From a checkpoint of a small class-conditioned image diffusion model: num experts 8, layers 10.
Rows from block 7 of a small class-conditioned image diffusion model, named by matrix and row number. Rows with one number within an expert belong to one neuron, the router's apart. Each number is 128 + 24 x the weight over its row's rms, rounded and kept within 0 to 255. All counts start at 0. After the name is the row's rms in percent of the matrix's.
Before each expert's rows are labels from the 100 images, of 14848 (inputs lightly noised), where the router gives the expert most weight on average: "place" is the part of the image that holds the peak. Only what is clearly more common there than usual is listed. The data: retinal OCT scans (Kermany 2017). In brackets: how many of the 100.
# router: slot weights (model.blocks.7.mlp.router.weight, 8x192, trained with AdamW), inputs 0-38
# up: expert up (model.blocks.7.mlp.up, 8x96x192), inputs 0-38
# down: expert down (model.blocks.7.mlp.down, 8x192x96, transposed), outputs 0-38

# expert 6
place: centre (35)
router.6 074 [109 157 155 126  97 112 147 105 138 121 159 142 145  91 159 138 148 132 119 145 126 163 101 147 159 102 104 129 145 138 170  97 154 125 148 123  98 138 120]
up.0 090 [163 128 128  53 128  91 101 128 128  76 128  97 128 128 128 128  92 139 144 128 128 128 128 151  95 128 128 128 156 128 128  91 110 128 128 128 154  84 128]
down.0 116 [128 128 128 181 248 128 128 128 128 216 128 128 128 128 128 128 128 105 151 128 197 128 128 118 128  92 128 179 128 128 128 141 109 128 126 125 128 172 128]
up.1 105 [128 128 128  86 128 128 117 109 128 128 128 128 128 128 128 190 128  69  97  85 128 158 128 128 128 128  98 128 158 128  76 128 128 128  93 162 128 164 128]
down.1 099 [128 128  85 143  65 134 128 136 128 128 128 128 128 114 128 121 128 128  85  88 169  48 132 128 128 202  89 128  93 128 165 138 157 128 128 128 128 128 128]
up.2 096 [138 128 128 128 128 128 107 128 128 128 128 128 128  91 128 217 220 128 203 110 128 171 128 128 128 128 154 128 112 128 128 128 128 128 128 128 128 114 128]
down.2 103 [ 56 201 128 128 128 128 128 128 128 128 128 178  92 174 128  89 128 128 208  80 128 128 128 128 128 128 173  68 128 128 128 128 128 128 128 140 128 128 104]
up.3 093 [128 128 128 128 128 128 128 128  43 128 170 128 128 128 128 184 128 128 128 128 128 128 168 128 128 128 128 128 128 128 102  74 128 128 128 128 108 128 128]
down.3 100 [168 128 128 128 139 128 128  88 179 128 198 128 128 128 128 128 128 128 128 171 174  91 185 128 128 128 128 128 128 128 105  97 172 146 142 128  93 128 128]
up.4 123 [144 103 128 128 128 128 128 128  62 128 128 128 115 165 144  90 128 128 128 128  98 128 128 128 128 128 128 178 128 118 112 128  89 124 128 128 128 205 128]
down.4 118 [ 97 167 128 128  46 128 110 134 127  66 128 128 128  93 128 128 150 163 204 128  69 128 158 145 128 104 128  98  46 128 128 128 128 128 128 154 128 128 128]
up.5 104 [128 128 128 128 128 128 150 128 128 128 128 128 128 128 128 128 228 128 128 128 128 128 128 105 128 128 128 128 128 212 128 128 128 164 128 141 128 108 177]
down.5 106 [ 90 161 128 128 128 128 128 128 128  89 128 128 122  55 128 109 128 128 128 128 128 147 138 128 128 128 128 128 112 128 111 128 128 128 128 128 128 158 128]
up.6 102 [154 128 128 114  74 128 128 128 128 128 128 158 128 128 128 170 128 128 128 157 128 128  44 128 128 128 128 128  69 128 128  87 128 128 128 149 128 231 128]
down.6 095 [128 128 128 180 128 128 166 128 128  79 175 183  76 189 128 107 128 128 128 114 128 149 128 128 128  72 128 128 128 128 173 128 128 128 128 128 128  52 108]
up.7 077 [128 128 128 128 122 128 128 128 128 128  98 192 128 128 158 128 128  84 128 128 128 128 128 128 128 128 128 128 128  78 157 128 128 186  42 197 128 128 128]
down.7 098 [134 128 128 152 128  93 128 128 128 128 128 128 128 128  84 128 128 142 128 128 128 128  75 152 128  59 194  77 128 144 128 128 128 128  92  74 128  75 115]
up.8 085 [ 72 128 128 116 128 128 128 128 186  85 123 128 128 128 128 113 128 128 128 128  66  78 128 128 172 128 128 104 128  75 128 128 128  91 128 128 128 114 128]
down.8 087 [128 128 128 175 128 128 128 128 128 128  99 128 128 146 128 177  73 128 128 128  61 128 128 128 128  66 191 128 128 173 128 128 163 128 128 128 128 128 128]
up.9 110 [208 128 128 128 171 128 146 128 128 149 128 128 128 128 128 128 128 128 128 128 128 107 128 128 128 128 128 120 128 128  96 149 128 128 128 128 128 128  93]
down.9 098 [100 128 128 128 182 128 104 148 128 128 128 128 128 128 128 128 128 128 128 128 128 109 128 128 128 160 128 128 104 128 175 118 128 128 128 128 128 142 106]
up.10 094 [128 128 128 128  94 128 128 128 128 128 128 182 128 128 128 128 177 128 116 128 195 128 128 128 108 128 128 128 128 128 128 128 128 179 179 128 128 113 128]
down.10 105 [ 99 128 128 128 128 128 128 184 128  42 173 128 128 128 128 128 128 128 128  90 128  78 174 128 148 128 179 128 128 128  94 128 128 122 128 128 128 103 156]
up.11 092 [128 128 128 128 128 128 128 128 153  62 128 128 128 128 128 128 128 128  44 128 128 188 128 113 128 128 128 128 130 128 128 128 128 128 191 161 128 194 128]
down.11 099 [128 128 101 128 128 128  83 128 128 174 128 128 154 128 104 128 128 128   0 183 128 128 128 128 128 158 128 128 128 137 111 128 128 128 128 109 128  93 144]
up.12 093 [128 128 128 128 128 146 128 128 128 128 128 128 149 128 128 128 128  78 128 128 128 128 128 128 128 128 128 128 128  97  94 128 128 128 128  74 128 161 128]
down.12 092 [128 128 128 128 128  77 128 180 173 157 173 128 169 128  96 103 128 152 128 128 128 128  98 128 128 128 128 128 128 128 109 162 128 128 128  76 128 128 128]
up.13 097 [128 128  90 183  88 186 128 126 128 185 128 116 167 128 128 128  66 128 151 128 107 128 128 125 128 168 157 128 163 128 128 128 128 128 128 128 128 128 128]
down.13 106 [106 128 128 112 161  24 168 128 128 128 128 128 207 128 128 128  67 128 128 128 128 128 128 128 128  96 154 170 145 128 179 128 128  89 128 128 128 128 128]
up.14 128 [171 168 128 159 180 128 128 128 128 128  61 146 128 128 156 128 128 128 128 128 137 128 143 140 161 146 128 128 128 128 128 128 128 128 128 128 128  75 128]
down.14 124 [128 128 114  49  94 163 102 128 162 128  94 128 128 128 128 128 128 128 154 160 128 128 128 128 135 128 203 156 103 128 128 128  99 162 128 128  96 197 144]
up.15 092 [113 128 128 178 128 128 128 165  82 128 165 128 193 128 128 128 128 128  80 128 128 128 128 106 128 128 181  98 128  92 128 128 128 128 128 175 113 128 128]
down.15 096 [128 128 125  63 128 128  72 163 128 203 182 128 128 128 128 128 128 184 100  67 128  45 128 128 128 128  92 128 128 102 128 128 128 165 128  97 128 128 128]
up.16 091 [128 128 128 128 128 128 128 128 128 128 128 128  73 128 128 128  76 128 137 128 128 128 113 128 128 128 128  90 128 128 128 128 128  95 128 128 128 215 128]
down.16 095 [128 128 128 145 128 128 128 143 128 128 128 128  80 157 128 128 128 128 177 128 128 128 128 128 128 128 128 208 110 128 128 128 128 158 128 128 128 128 128]
up.17 096 [ 93 128 128 128 128  92 118 128 153 207 109 128  90 128 128 128 186 128 128 128  78 128 128 128 128 158  82 128 151 128 128  81 128 128 128 128 128 128 128]
down.17 104 [128 166 128 128 128 128 157 147 128  99 128  71 155 128 144 128  63 128 112 128 128 128 128 128 128 128  87 128  86 181 128 128 152 128 128 128 128 154 128]
up.18 112 [137 128 128 180 128 128 128 128 128 128 128 128 128 128 149 128 128 128 128 168 128 128 128 128 128 128 128 128 107 128 128 128 128 128 145 128 128 128 128]
down.18 098 [ 85 128 182  52 128 128 128 139 128 128 128 128 128 195 128 128  97 128 104 172 178  87 185 128 128 128 171 128 156 128 128 128 164  57  91 128 128 128 143]

# expert 3
place: bottom centre (45); bottom right (34)
router.3 126 [114 123  84 157  97 104 130 110 116 158 140  78 135 136  69  72  98 111 170 133  87 112 115 131 137 148 155  88 145 118 132 100 112 160 133 140 121 137 140]
up.16 104 [128 128 128 153 128 170 128 128 178 128 192 128 128 128 128 128  57  99 171 128 151 128 128 111 128 128 128 169 128 128 168 128 128 128 154 128 128  83 128]
down.16 089 [128  47 128 128 239 128 128 128 128 128 128 128  88 128 128 128 128 151 128 128 128 128 128 128 128 128  38 128 123 128 128 128 128 128 128 128 128 128 128]
up.17 098 [164 128 128  73 135 128 128 128 128 128 128 128 128  67 128 106 128 128  47 128 128 128 128 128 128 165 128 128 128 128 168 128 128 128 128 128  87 128 128]
down.17 090 [ 82 128 128 128 128 128 128 113 128 128 128 128 128 128  88  91  89  97  49 128 128 128 151 128 128 144  51 103  68 128 128 128 128 104 128 128 128 101 128]
up.18 143 [128 155 108  92 156 183 117 128 110 102 128 167 128 128 128 128  73 128 128 128 128 128 128 128 128 165 128 168 128 128 128 108 128 108 101 128 128 165 132]
down.18 156 [128 128 128 196 128  90 122 128 182 128 128 128 128 151 149 118 134  97 128 128  93 117 128 128 117 159 128 128 109 128 128 128 145 128 141 128 128 128 107]
up.19 083 [171 104 128 128 128 128 109 147 128  47 128 128 128  83 128 128 128 128 128 128 128 128 128 128 128 106 128 128 128  95 128 128 128 128 128 128 128 128  79]
down.19 096 [128  99 128 128  95 201 128 163 128 162 128 164 105 128 128  58 128 128 128 128  62  52 151 128 153  67 115 128 128 128 128 132 128 106 128 128 128 128 112]
up.20 099 [128 128 128 128 128 176 149 128 133 128 178  60 118  70 137 128 128  57 168 128  74 128 128 128 128 128 128 128 128 128  78 128 128  95 128 128 128 206  95]
down.20 114 [128 128 128 128 128 128 160  60 128 128 128  74 128  97 105 128 128 128 128 128 128 128 128 128 128 181 195 128 116 128 240 128 128  75 128 128 128  76 128]
up.21 091 [128 109 128 128 128 128 153 128 128 170 128 128 128 128 128 128 128 114 128 128 128 128 128 128 128 128 118 128 128 128 128 128 110 128 128 163 128 128 128]
down.21 090 [ 87 128 128 128 206 128 128 128 128 128 128 176 128 114 128 128  96 155 128 128 128 128 104 128 128  87 128 128 128 128 128 128 128 128 128 128 128  78 152]
up.22 116 [164 128 128 128 128 163 128 128 153 128 128 128 128 173  95 128 128 128 110 128 201 128 128 128  82 105 128 182 128  89 150  78 128 128 128 128 128 128  77]
down.22 084 [128 128 128 128 128 128 128 128 128 128 128 128 207 128 128 128  68 128 128 128 128 128 128 128  90  79 128 128 128 128 128 128 128 128  84 128 128 110 128]
up.23 093 [156 128 128 128 128 128  76 128 189 128 181 177 128 128 128 128 128 128 128 128 128 128 128 147 128 128  64 128 152 128 128 128 128 128 128 128 128 128 128]
down.23 081 [128 128 128 128 173 128 148 128 128 150 128 128 128 128 128 128 128 128 128 128 128 128 128 128 128 159 128 128 137 128 227 160 128 128 128 128 128 128 128]
up.24 129 [195 102  85  37 159  73 128 128 101 182  88 128 161 128 168  94 160 128 128 128 128 162 166 153 128 128 128 128 176 111 138 128 163 163 136 152 128 128 185]
down.24 119 [128 128 128 128  50 128 110 128 128 128 128 128 147 110 128 171  66 158 128 201 128  64 128 128 128 128 128 107 128 128 128 128 128 156 113 128 128 128 128]
up.25 101 [200 128 128 128 128 128 128 128 128 128 162 128 128 128  89 135  88 128 169 148  56 128 128 128 128 159 128 102 128 175  72  84 128 128 128 128 128 128  80]
down.25 095 [128 128 128 141 128 161 112 128  90 149 119 212 128  98 186 128 128  92 128 128 137 128 128 128 128 114 128 128 128 128 128 152 128 153 128 128 128  40 128]
up.26 055 [128 128 128  93 128 128 128 128 128 128 128  77 128 128 128  59 128 128 128 128 128  84 128 128 128 128 128  83 128 128 128 128 128 128 128 128 128 128 128]
down.26 077 [147 128 128 128 128 128 128 150 128 186 128 128 111 128 128  83 128 128 128  75 128 167 128 128 128 128 128 167 128 128 128 128 115  78 128 128 128 152 128]
up.27 086 [162 128 128  99 128 176 128 128 128 128 195 128 128  78 128 128 128 170 128 128 128 150 128 128 147 128 128 128 128 128 207  73 128  90 128 128 128 128 173]
down.27 099 [128 128 128 128 128 128 128 128 128 128 128 128 128 128 128 128 128  98 128 128 200 128 171 128 128 128  98 128 128 175 128 128 128 128 128 128 128 235 128]
up.28 101 [ 94 128 153 107 128 104 128 128  92 178  96 128 128 128 128 128  87  94 128 128 185 128 128 136 128 128  92 128 128 128 128 128 128 128 101 128 128 128 128]
down.28 092 [ 93 128 114 199 128  90 128 128 128  68 128 128 128 128 128 128 140 158 128 159 179 128  92 133 128 109 128 128 128 128 128 145 128 214 111  83 128 128 128]
up.29 109 [104 128 128 128 178 128 128 128 128 114 128 128  80 128 128 128 128 128 128 128  75 156 128  85 128 160 168 128 175 148 128 128 147 128 120  85 128 165 128]
down.29 090 [128 191 105 128 107 123  95 128 128 138 128 128  83 128 128 128 161 128 128  61 128 128 128 128 128 128 128 128 128 128 128 128 128  97 128 128 128 128 128]
up.30 103 [128 128 128 128 128 128 117 128 128  90 128 128 128 128 128 128 115 128 128 176 128 128 128  89 148 155  87 128 187 128 128 128 128 128 128 128 128  83 128]
down.30 097 [106 128 128 164 128 128 128 128 128 216 128 128 171 160 128 152  93  87  54 146 128  67 128 128 128 172  51 128 128 128 128 128 128 128 128 128 128 128 128]
up.31 086 [ 73 128 115 128 174 145 128 128 128 128 128  80 128 128 128 128 128 128 167 128 188 152 128 128 128 128 128 128 128 128 128 128 128  97 128 128 128 128 128]
down.31 095 [128 128 128 128 128 128 168 171 128 108 209 124 157 201 109 128  48 128 199 101 128 128 123 147 128 202 128 184 128 128 128 146 128 181 128 128 128 198 148]
up.32 082 [128 128 128 128 159 196 128 128  91 128 128 128 128 181 128 128  96  86  64  88 128 153 128 128 128 128 128 128 128 191 128 128 128 207 128 128 128  69  53]
down.32 094 [128 128 128 128 128 128 128 128 128 128 128 128 128 177 128 128 101 128  90 128 128 128 175 128 128 161 128 128 128 128 128 128 128 202 128 128 128 128 128]
up.33 104 [128 108 128 128  76 128 128 128 128  70 128 128 128 128 160 100 128 168 128 128 128 128 128 128 165 103 128 114 128  58 128 128  95 143 128 106 128 128 128]
down.33 101 [128 128 128 128 232  64 128 128 128 228 128 128 128 128  99 128  57  96 203 128 128 128 128 128 128 128 128 128 128 128 100 128 128 177  99 128 128 128 128]
up.34 088 [128 128 128 128 128 167 128 128 128 128 134 151 179 128 128 128 164 128 128 128 177 139 128 128 142 128 128 128 106 128 128  87 128 186  86 128 128 128 128]
down.34 091 [159 128 128 128 128  85 151 128 128 128 128 128 141 205 144 128 128 128  86 128 128  93 128 128 128 128 128 128  71  66 102 128 128 128 128 128 158  76 104]

# expert 5
place: middle right (31)
router.5 102 [133 157 143 143 190 179 116 127 151 159 168 173 143 103 149 145 120 143 155 114 128 116  97 110 141 135  79 136 113 143 180 107 120  94 148 128 124 142 127]
up.0 097 [128  96 128  93 128 128 128 130  95 128 156  79 169 128 128 128  80 128 128 128 128 128 128  96 128 128 128 128 128 146 128 128 128 128 179 128 128 158 128]
down.0 084 [ 74 128 128 128 128 128  81 176 128 128 128  98 128 128 101 128 128 155 128 128 200 128 128 128 128 128 128 139  51 128 128 128 128 128 128 128 128  71 128]
up.1 100 [148 152 128  76 128  86 128 162 128 128 128 128 128 128 128  84 128 128 128 149  93 128 128 128 128 100 121 170 180 128 121 128 180 128 128 128 128 128 154]
down.1 100 [ 89 128 139 128  87  91 128 176 163 128 128 166 128 173 168 128 128 111 171 128 128  84 128 128 128 132  82 128 128 128 128  95 128 128 128 128 128 128 128]
up.2 104 [128 128 128 128 168 128 128 128 188  65 128 128 128 128 128 128 128 128  40 128 128 128 128 128 128 128 128 166 128 156 128 128 128 128 128 128 149 128 159]
down.2 105 [128 178 148 128  87 171 128 128 128 128  94 128  55  85 128 128 128 128  14 101 128 110 128 128 128 128 128  93 127 128 104 128 128 126 128 128 128 128 128]
up.3 107 [104 128 102  67  91  91 128 128 128 128 161 128 128 159 128 128 134 162 128 128 128 128 137 128 144 128 128 128 128 154 128 128 128 128 128 128 128 128 128]
down.3 099 [128 128 128 128 128 140 128 128 128 128 205  88 128 128 128 128 128 128 128 128 191  93 128 128 128 128 128 128 100 128 128 128 111 128 128 128 128 128 151]
up.4 106 [ 47 128 128  93 128 128 128 105 128 142 162 128 128 128 128 128 106 128 128 128 128 128 128 128 157 128  87 128  76 160 128 128 150 128 128 128 128  84 128]
down.4 094 [184  96 128 128 154 128 128  86 128 128 128 164 128 162 128 128 170 128 189 128 128 184 111 128 128 128 128 128 128 128 128 139 128 128 128 128  99 128 128]
up.5 105 [128 128 128 128 129 128 128  78 128 128 101 128 115 128 128 154 128 128 128  84 128 145 107 139 128 184 128  67 128 128 128 128 128 148 128 128 128 128 128]
down.5 089 [101 173 128 128  79 128 128 128 128 128 128 128 128 128 166 128 164  75 128 128 128 102 128 128 128 245 128 164  80 128 166 128 128 185 128 128 128 184 128]
up.6 089 [ 74  96 128 128 128 105 128 128 128 128 128 169 128  78 128 128 128 128 163 128 104 128 186 128 128 128 127 209 128 128 128 128  92 176 128 128 128 176 155]
down.6 095 [128 128 128 128 128 128 128 128 128 128 128 160 159 128 177 128  91 128 188 128  86 128 128 128 128 128 128 128  92 128 128 118 128  73 128 128 128 128 128]
up.7 108 [150 128 128 128 128 173 128 128 128 167 153 154 128 128 128 110 128 128 128 128 128 111 128 128 128 128 128 155 128 156 128 128 143 128 186 128 128  65 128]
down.7 101 [128 128 128 128 128 128 128 128 128 128 128 178 128 128  90 128 154 128 128 128 128  90 128 128 128 128 128 128 128 128 128 128 128 128  76 128 128 128 128]
up.8 116 [128 128 128 128 128  85 128 148 128 128 128  78 128 128 128 128 185  86 128 163 128 160 128 128 128 128  88 128 128 143 128 128 106 128 128 128 128 128 128]
down.8 122 [128 128 128 128 128 128 154 190 118 128 128 128 128 128  90 128  90 128 153 128  43 128 128 128 128 110  48 138 128 118 128 106 128 148 128 128  83 128 128]
up.9 099 [ 96 128 128 128 174 128 131  68 128 128 128 128 128 128 128 117 128 128 184  67 121  91  98 128 128 128 157  89 128 128 163 128 128 128 128 153 128 128 128]
down.9 117 [128 128 115 128 128 128 128 128 128  44 107 128 103 143 143 151  65 128 192  95 128 101 152 128 140 133 128 188 128 128  55 139 128 151 128 128 128 128 128]
up.10 102 [128 128 128 128 128 146 128 102 128 171 128 128 128 190 102  49 175 128 128 128 128 128  86 128 128 175 156  84 120 128 128 128 174 128 128 128 128 128 128]
down.10 081 [128 128 128 128 128  83 128 128 128 128 128 128 135 189 128 128 128 128 128 128  99 128  69 128 128 128 164 128 128 128 128 128 128 128 128 128 128 128 128]
up.11 099 [128 128 100 128  42 107 158 128 150 128 128 117 157 128 128 128 128 128  88 128 128 163 119 128 128 196 154 128  96 104 103 147 128 130 128 128 128 128 128]
down.11 095 [128 128 128 128 128 108 128 128 128 128 128 128 128  37 128 128  91 128 128 141 128 128 128 128 191 128 128 128 128 128 146 128 127 115 128 128 128 203 128]
up.12 085 [128 128 104 108  88 128 128 128 103 128 128 128 128 128 128 172 128 128 128 162 128 220  69 128 158 128 189 128  75 162 128 128 128 128 165 147 128 128 128]
down.12 095 [128 128 128 128 160 128 178  58 128 147 128 128 128 128 128 128 128 128 128 128 172 128 128 128 146 128 142 128 128 128 128 151 128 128 128 128 174 128 128]
up.13 104 [128 128 128 173 128 128  84 128  77 186 128 128 199 128 173 177 128  81 128 128 128 128 128 165 128 128 112 128 128  53 128 160 128 128 128 128 128  61 128]
down.13 096 [ 93 128 128  68 128 128 128 152 128  66 128 128 176 128 139 101 186 100 128 128  71  56 108 128 151 128 128 128 128 128 128 128 156 128 128 128 128 128 144]
up.14 104 [197 128 153 128 128 128 128 128  67 128 128 128 128 189 119 128 128 128 128 128 179 128  81 128 128  84 128  95 128 128  73 128 128 128 184 128 135 128 128]
down.14 097 [116 128 128 128 128 128 128  78 167  66 153 171 128  80 128 128 128 128 128 170 163 128 128 118 128  78  51 128 128 128 128 128 173 128 128 128 128 128 128]
up.15 112 [117 121 128 128 128 128 128 128 128  91  99 128 137  81 128 128 153 128 128  96 128 100 128 103  95 128 128 128 140 128  93 109 128 187 128 154 128 128 128]
down.15 109 [ 87  64 155 103 151 158 128 128  85 105 128 121 128 128 128 100 128 128 101 128 154 128 128 128 152 161 128 128 128 107  71 151 128 128 128 128 128 128 128]
up.16 102 [128 106 128 128 102 128 128 128 128 128 128 101 128 128 128 128 128 128 161 128 128 128 128 128 128 128 128 178  98 128 185 128 128  75 176 128 128 168 128]
down.16 092 [128 193 128 128 128 128 163 128 128 128  32 128 128 132 128 128 200 128 128  57 128 128 124 128 128 128 128 128 128 128 128 128 128 128 128 113 128 128 128]
up.17 131 [ 79 128 128 156 143 128 128 128 128 128 128 128 128 128 128 135 128 146 128 156 128  97 168 128 128 128  99 128 128 128 128 128 128 113 128 128 128 128 149]
down.17 120 [128 128 128  95  89 148 153 128 128  39 128 128 128 128 128 100 128  97 111 218 128  96 172 128 128 128 102 128  68 128 128 107 128 128 128 128 128 128 128]
up.18 101 [128 128 128 128 128 128 128 128 128 128 128 128 128 128 163 128 128 138 177  52 128 128 128 128 128 128 128 128 154 128 166 128 128 128 128 128 128  65 128]
down.18 105 [128 128 128 128 128 128 128 128 128 128 195 128 128 128 128 128 128 128 163  74 157 149 153 128 128 128 187 109 128 128 128 141 128 143 128  97 128 128 128]

# expert 2
place: top centre (34); top right (30)
router.2 097 [ 72 133 159 119 126 151 124 155 113 155 126  95 132 133 126 148  84  85 151 167 135 124 164 144 127 116 137 141 122 147  80 108 124 119  89 145 121 101 104]
up.0 105 [128 128 128  48 128  98 128 128 128  87 166 195 128 128 148 128 181 128  75  84 128 128 128 128 128 128  54 128 128 128 167 128 128 104 128 128 128 115 128]
down.0 100 [128 155 128 197 128 128 128 128 128 128 166 228 128 128 128 128  89 128 111  95 150 128 128 128 128 183  96 128 128 128   9 128 128  90 128 128 128 180 128]
up.1 117 [ 87 112 128 169 137 128  86 138 128 112 173  93 160  70 128 128  81  84 128 128 128 128 128 128 128 128 128  84  82 128 128 154 128 128 149 128 128 142 128]
down.1 106 [ 68 128 128 101 128 128 128 128  60 128 158  42 128 128 106  93  80 128 128 107 184  68 128 128 128 128 128 111 128 128 155 128 128 180 128 160 100 128 128]
up.2 107 [128 128 128 114 128  77 128 128 148 202 189 128 128 128 128 107 159 128 128 128 128 114 115 128 128 128  75 128 168 128 128 128 128 128 128 134 128 128 128]
down.2 106 [128 128 128  88 128 128 128 128  98  71 128  96 128 144 128 128 128 128 128 128 128 128 128 128 146 128  50  99  99 128 128 128 128 161 128 128 128 128 128]
up.3 103 [146 128 128 105 128 128 100  95  87 142 100 138 128 128 128 181 128 128 128 128 128 128 128 100 128 102 128 128 128 128 155 103 128 128 128 128 128  26  89]
down.3 088 [128 128 128 180  98 190 128 100 197  73 128 128 128 128 128 128 128 128 128 145 128 110 154 128 128 120 128 128  67  84 128 128 128 128 128 128 128 128 128]
up.4 095 [159 128 128 149 128 101 128 128 128 121 145 128 128  81 128  43 179 132 128 128 140 128 128 128 128 128 128 128 155 128 157 128 128 128 128 128 128 128 128]
down.4 098 [ 56 128 128 128  85 128 102  83 128 128 128 128 128 128 128 128  99 128 169 128 140 128 105 128 128 128 128 170  83 128 144 128 128 128 148 128 128 128 108]
up.5 100 [128 128 128 128 184 128 113 128 175 161 128 205 128 128 102 114 128 137 128 128 128 128 128 128 128 128 128 128  86 128 128 187 128 128 178 128 128 107 128]
down.5 090 [ 49 128 128 101 128 145 128 171 128 125 128 197  83 128 170 128  98 128 128 128 170 128 128 128 128 128 128 128 128 128 128 128 128 128 128 128 128 128 128]
up.6 085 [146 128 128 128 128  93 128 104 128 128 128 149 128 128 144 128 128 160 128 128 128 128  91 128 128 128 182 128 128 128 128 128 128 146 128 128 128 128 128]
down.6 075 [128  57 128  37 128  87 128 128 128 128 209 128 128 128 128 128 137 128 128 128 142 128 128 128 128 171 159 128 128 114 128 128 128 128 128 128 128 128 128]
up.7 101 [128 128 128  75 128 128 197 128 128 128 128 128 128 101 128 128 128 128 128 128 128 174 128 128 128 128 128 128 128 170 128 128 128 143 128 128 128 178 128]
down.7 096 [128 128 116 128 128 128 154 128 128 128 128 128 128 128 128 128 165 128  99 128 107 128 128 128 128  82 128 173 100 128  40 128 128 195 109 111 128  67 108]
up.8 120 [172 128 128 128 128  80 128 128 172 128 113 161 128 116 128 159 128 128 174 128 128 128 128 128 128 128 128  76 128 128 128 128 128 128 128 128 128  94 128]
down.8 113 [ 27 128 128 128  95 142 128 186 128 128  74 165 128 128 128 128 128 128 152 128 128  85 166 128 128 110  38 177  83 183 110 128 128 128 128 128 128 128 128]
up.9 096 [128 110 128 128 128 128 128 128 128 128 128 128 128 103 128 102 175 155  32 128 128 128 128 128 128 128 128 128 128 128  91  39 179 128 128 128 105  73 163]
down.9 102 [128 161 128 128 157 128 128 128 128  88 128 133 128 221 128 157 128  92 165 128  59 128 128 128 145 128 140 128 128 128 118 128 128 101 128 128 148 128 128]
up.10 097 [128 128 128 128 128 128 128 128 128 128  99 128 128 128  98 128  82 128 128 128  32 128 128 128 128 128 140 128  93 174 128 100 128 128 128 128 101 128 128]
down.10 107 [128 128 128 128 185 128 128 128 154 128 128 233 128 154 128 128 128 128 128 128 128 128 128 128 115 128 155 128 196 128 128 144 128 100 128 123 128 159 109]
up.11 105 [ 74 128 102 128 128 175 128 128 128 128 113 128 152 128 128 128 128 128 147 137 128 128 113 128 128 138 128 165 128  93 142 169 128 128 128 128 128 128 167]
down.11 094 [128 128 128 128 128 128 128 128 128 128 128 128 128 106 128 128 128 128  85 128 128 128 128 128 128 128 205 128 128 128 128 128 128 169 116 128 128  71 128]
up.12 113 [128 128 128  37 178 128 128 128 128 128 128 140 128 128 128 128 128 128 128 149 128 105 128 103 128 128 128 128 128 128 128 128 149 128 128 128 106 128 128]
down.12 086 [128 128 128 204  98 128 128 128 128 128 253 189 128 128 112 128  10 128 128 128 128 128 128 128 128 144 128 192 128 128 153 128 128 190 128 128 128 128 128]
up.13 119 [128 128 128 148 128 170 150 128 128 128 128 110 128 128 109 154  96 120 128 128 192 162 190 144 128 128 128 128  81 128 128 181 128  91 128 128 128 128  83]
down.13 113 [128 128 128  75 172 128 128 128 128 128 128 128 178 128 128  76 128 157 128 179 128 128 128 128 128 214 128  92 128 128 128 128 128  96 143 128 128 128 128]
up.14 120 [128 146 128 128 128 159 128 128 128 128 143 100 128 128 128 128 128 128 128 128 128 128 128 128 128 164 128 176 128 128 128 128 128 128 128 134 128 192  48]
down.14 114 [146 128 128 128  59 128 143 102 102 128 191 128 128 177 104 128 108  53 128 157 170 128 128 128 128 159 128 128 128 128 160  99 128 128 103  99 128 128 128]
up.15 097 [128 128 128  95 128 153 128 128 128 138 128 128 128 128 128 131 101 128 168  86 128 128  82 128 151 128 128 128 128 128 128 128 128 171 128 128 128 128 128]
down.15 104 [128 128 128 211 128 128 158 128 128 128 100 128 128  86 128  89 128 128 128 128 128 128 128 128  75  73 178 128 189 128 128 128 128 128 128 128 128 128 128]
up.16 113 [129 128 128  47 128 128 128 128 151 128 128 128 128 159 128 128 145 128 128 128  99 128 128 128 128 128 128 162 128 141  85 128 128 128 167  95 128 128 128]
down.16 112 [128 128 128 201 128 128  98 128 128  64 128 128  97 128 128 128 163 128 134 128 179 128 133 128 128 128 128  82 128 153 156 128 106 128 162 128 128 128 115]
up.17 105 [128 128 128 163 139 128 128 199 128  81 128 128 128 128 128 105 136 128 109 128 128 128 128 128 128 128 128 128 128 128 167 128 128 128 128 128 128  88 128]
down.17 108 [179 128 145  53  87  88 128 163 128 128 168  59 155 128 128 128 128 128 128 128  59 128 128 128 114 128  98 128 176  66 128 128 128 128 128 149 128 201 128]
up.18 101 [128 152 128 128 128 128 128 128 101 128 128  89 128 128 128 128 144  94 128 128 167 128 128 128 128 128  85 128 171 128 128 128 154  69 128  78 128 128 128]
down.18 098 [128 128 158 128 155  92 128 128 127 152  84 128 128 128 128 128 128 128 128  62 128 128  58 128 128  94 128 128 159 128 173 128 128 112 128 128 140 128 128]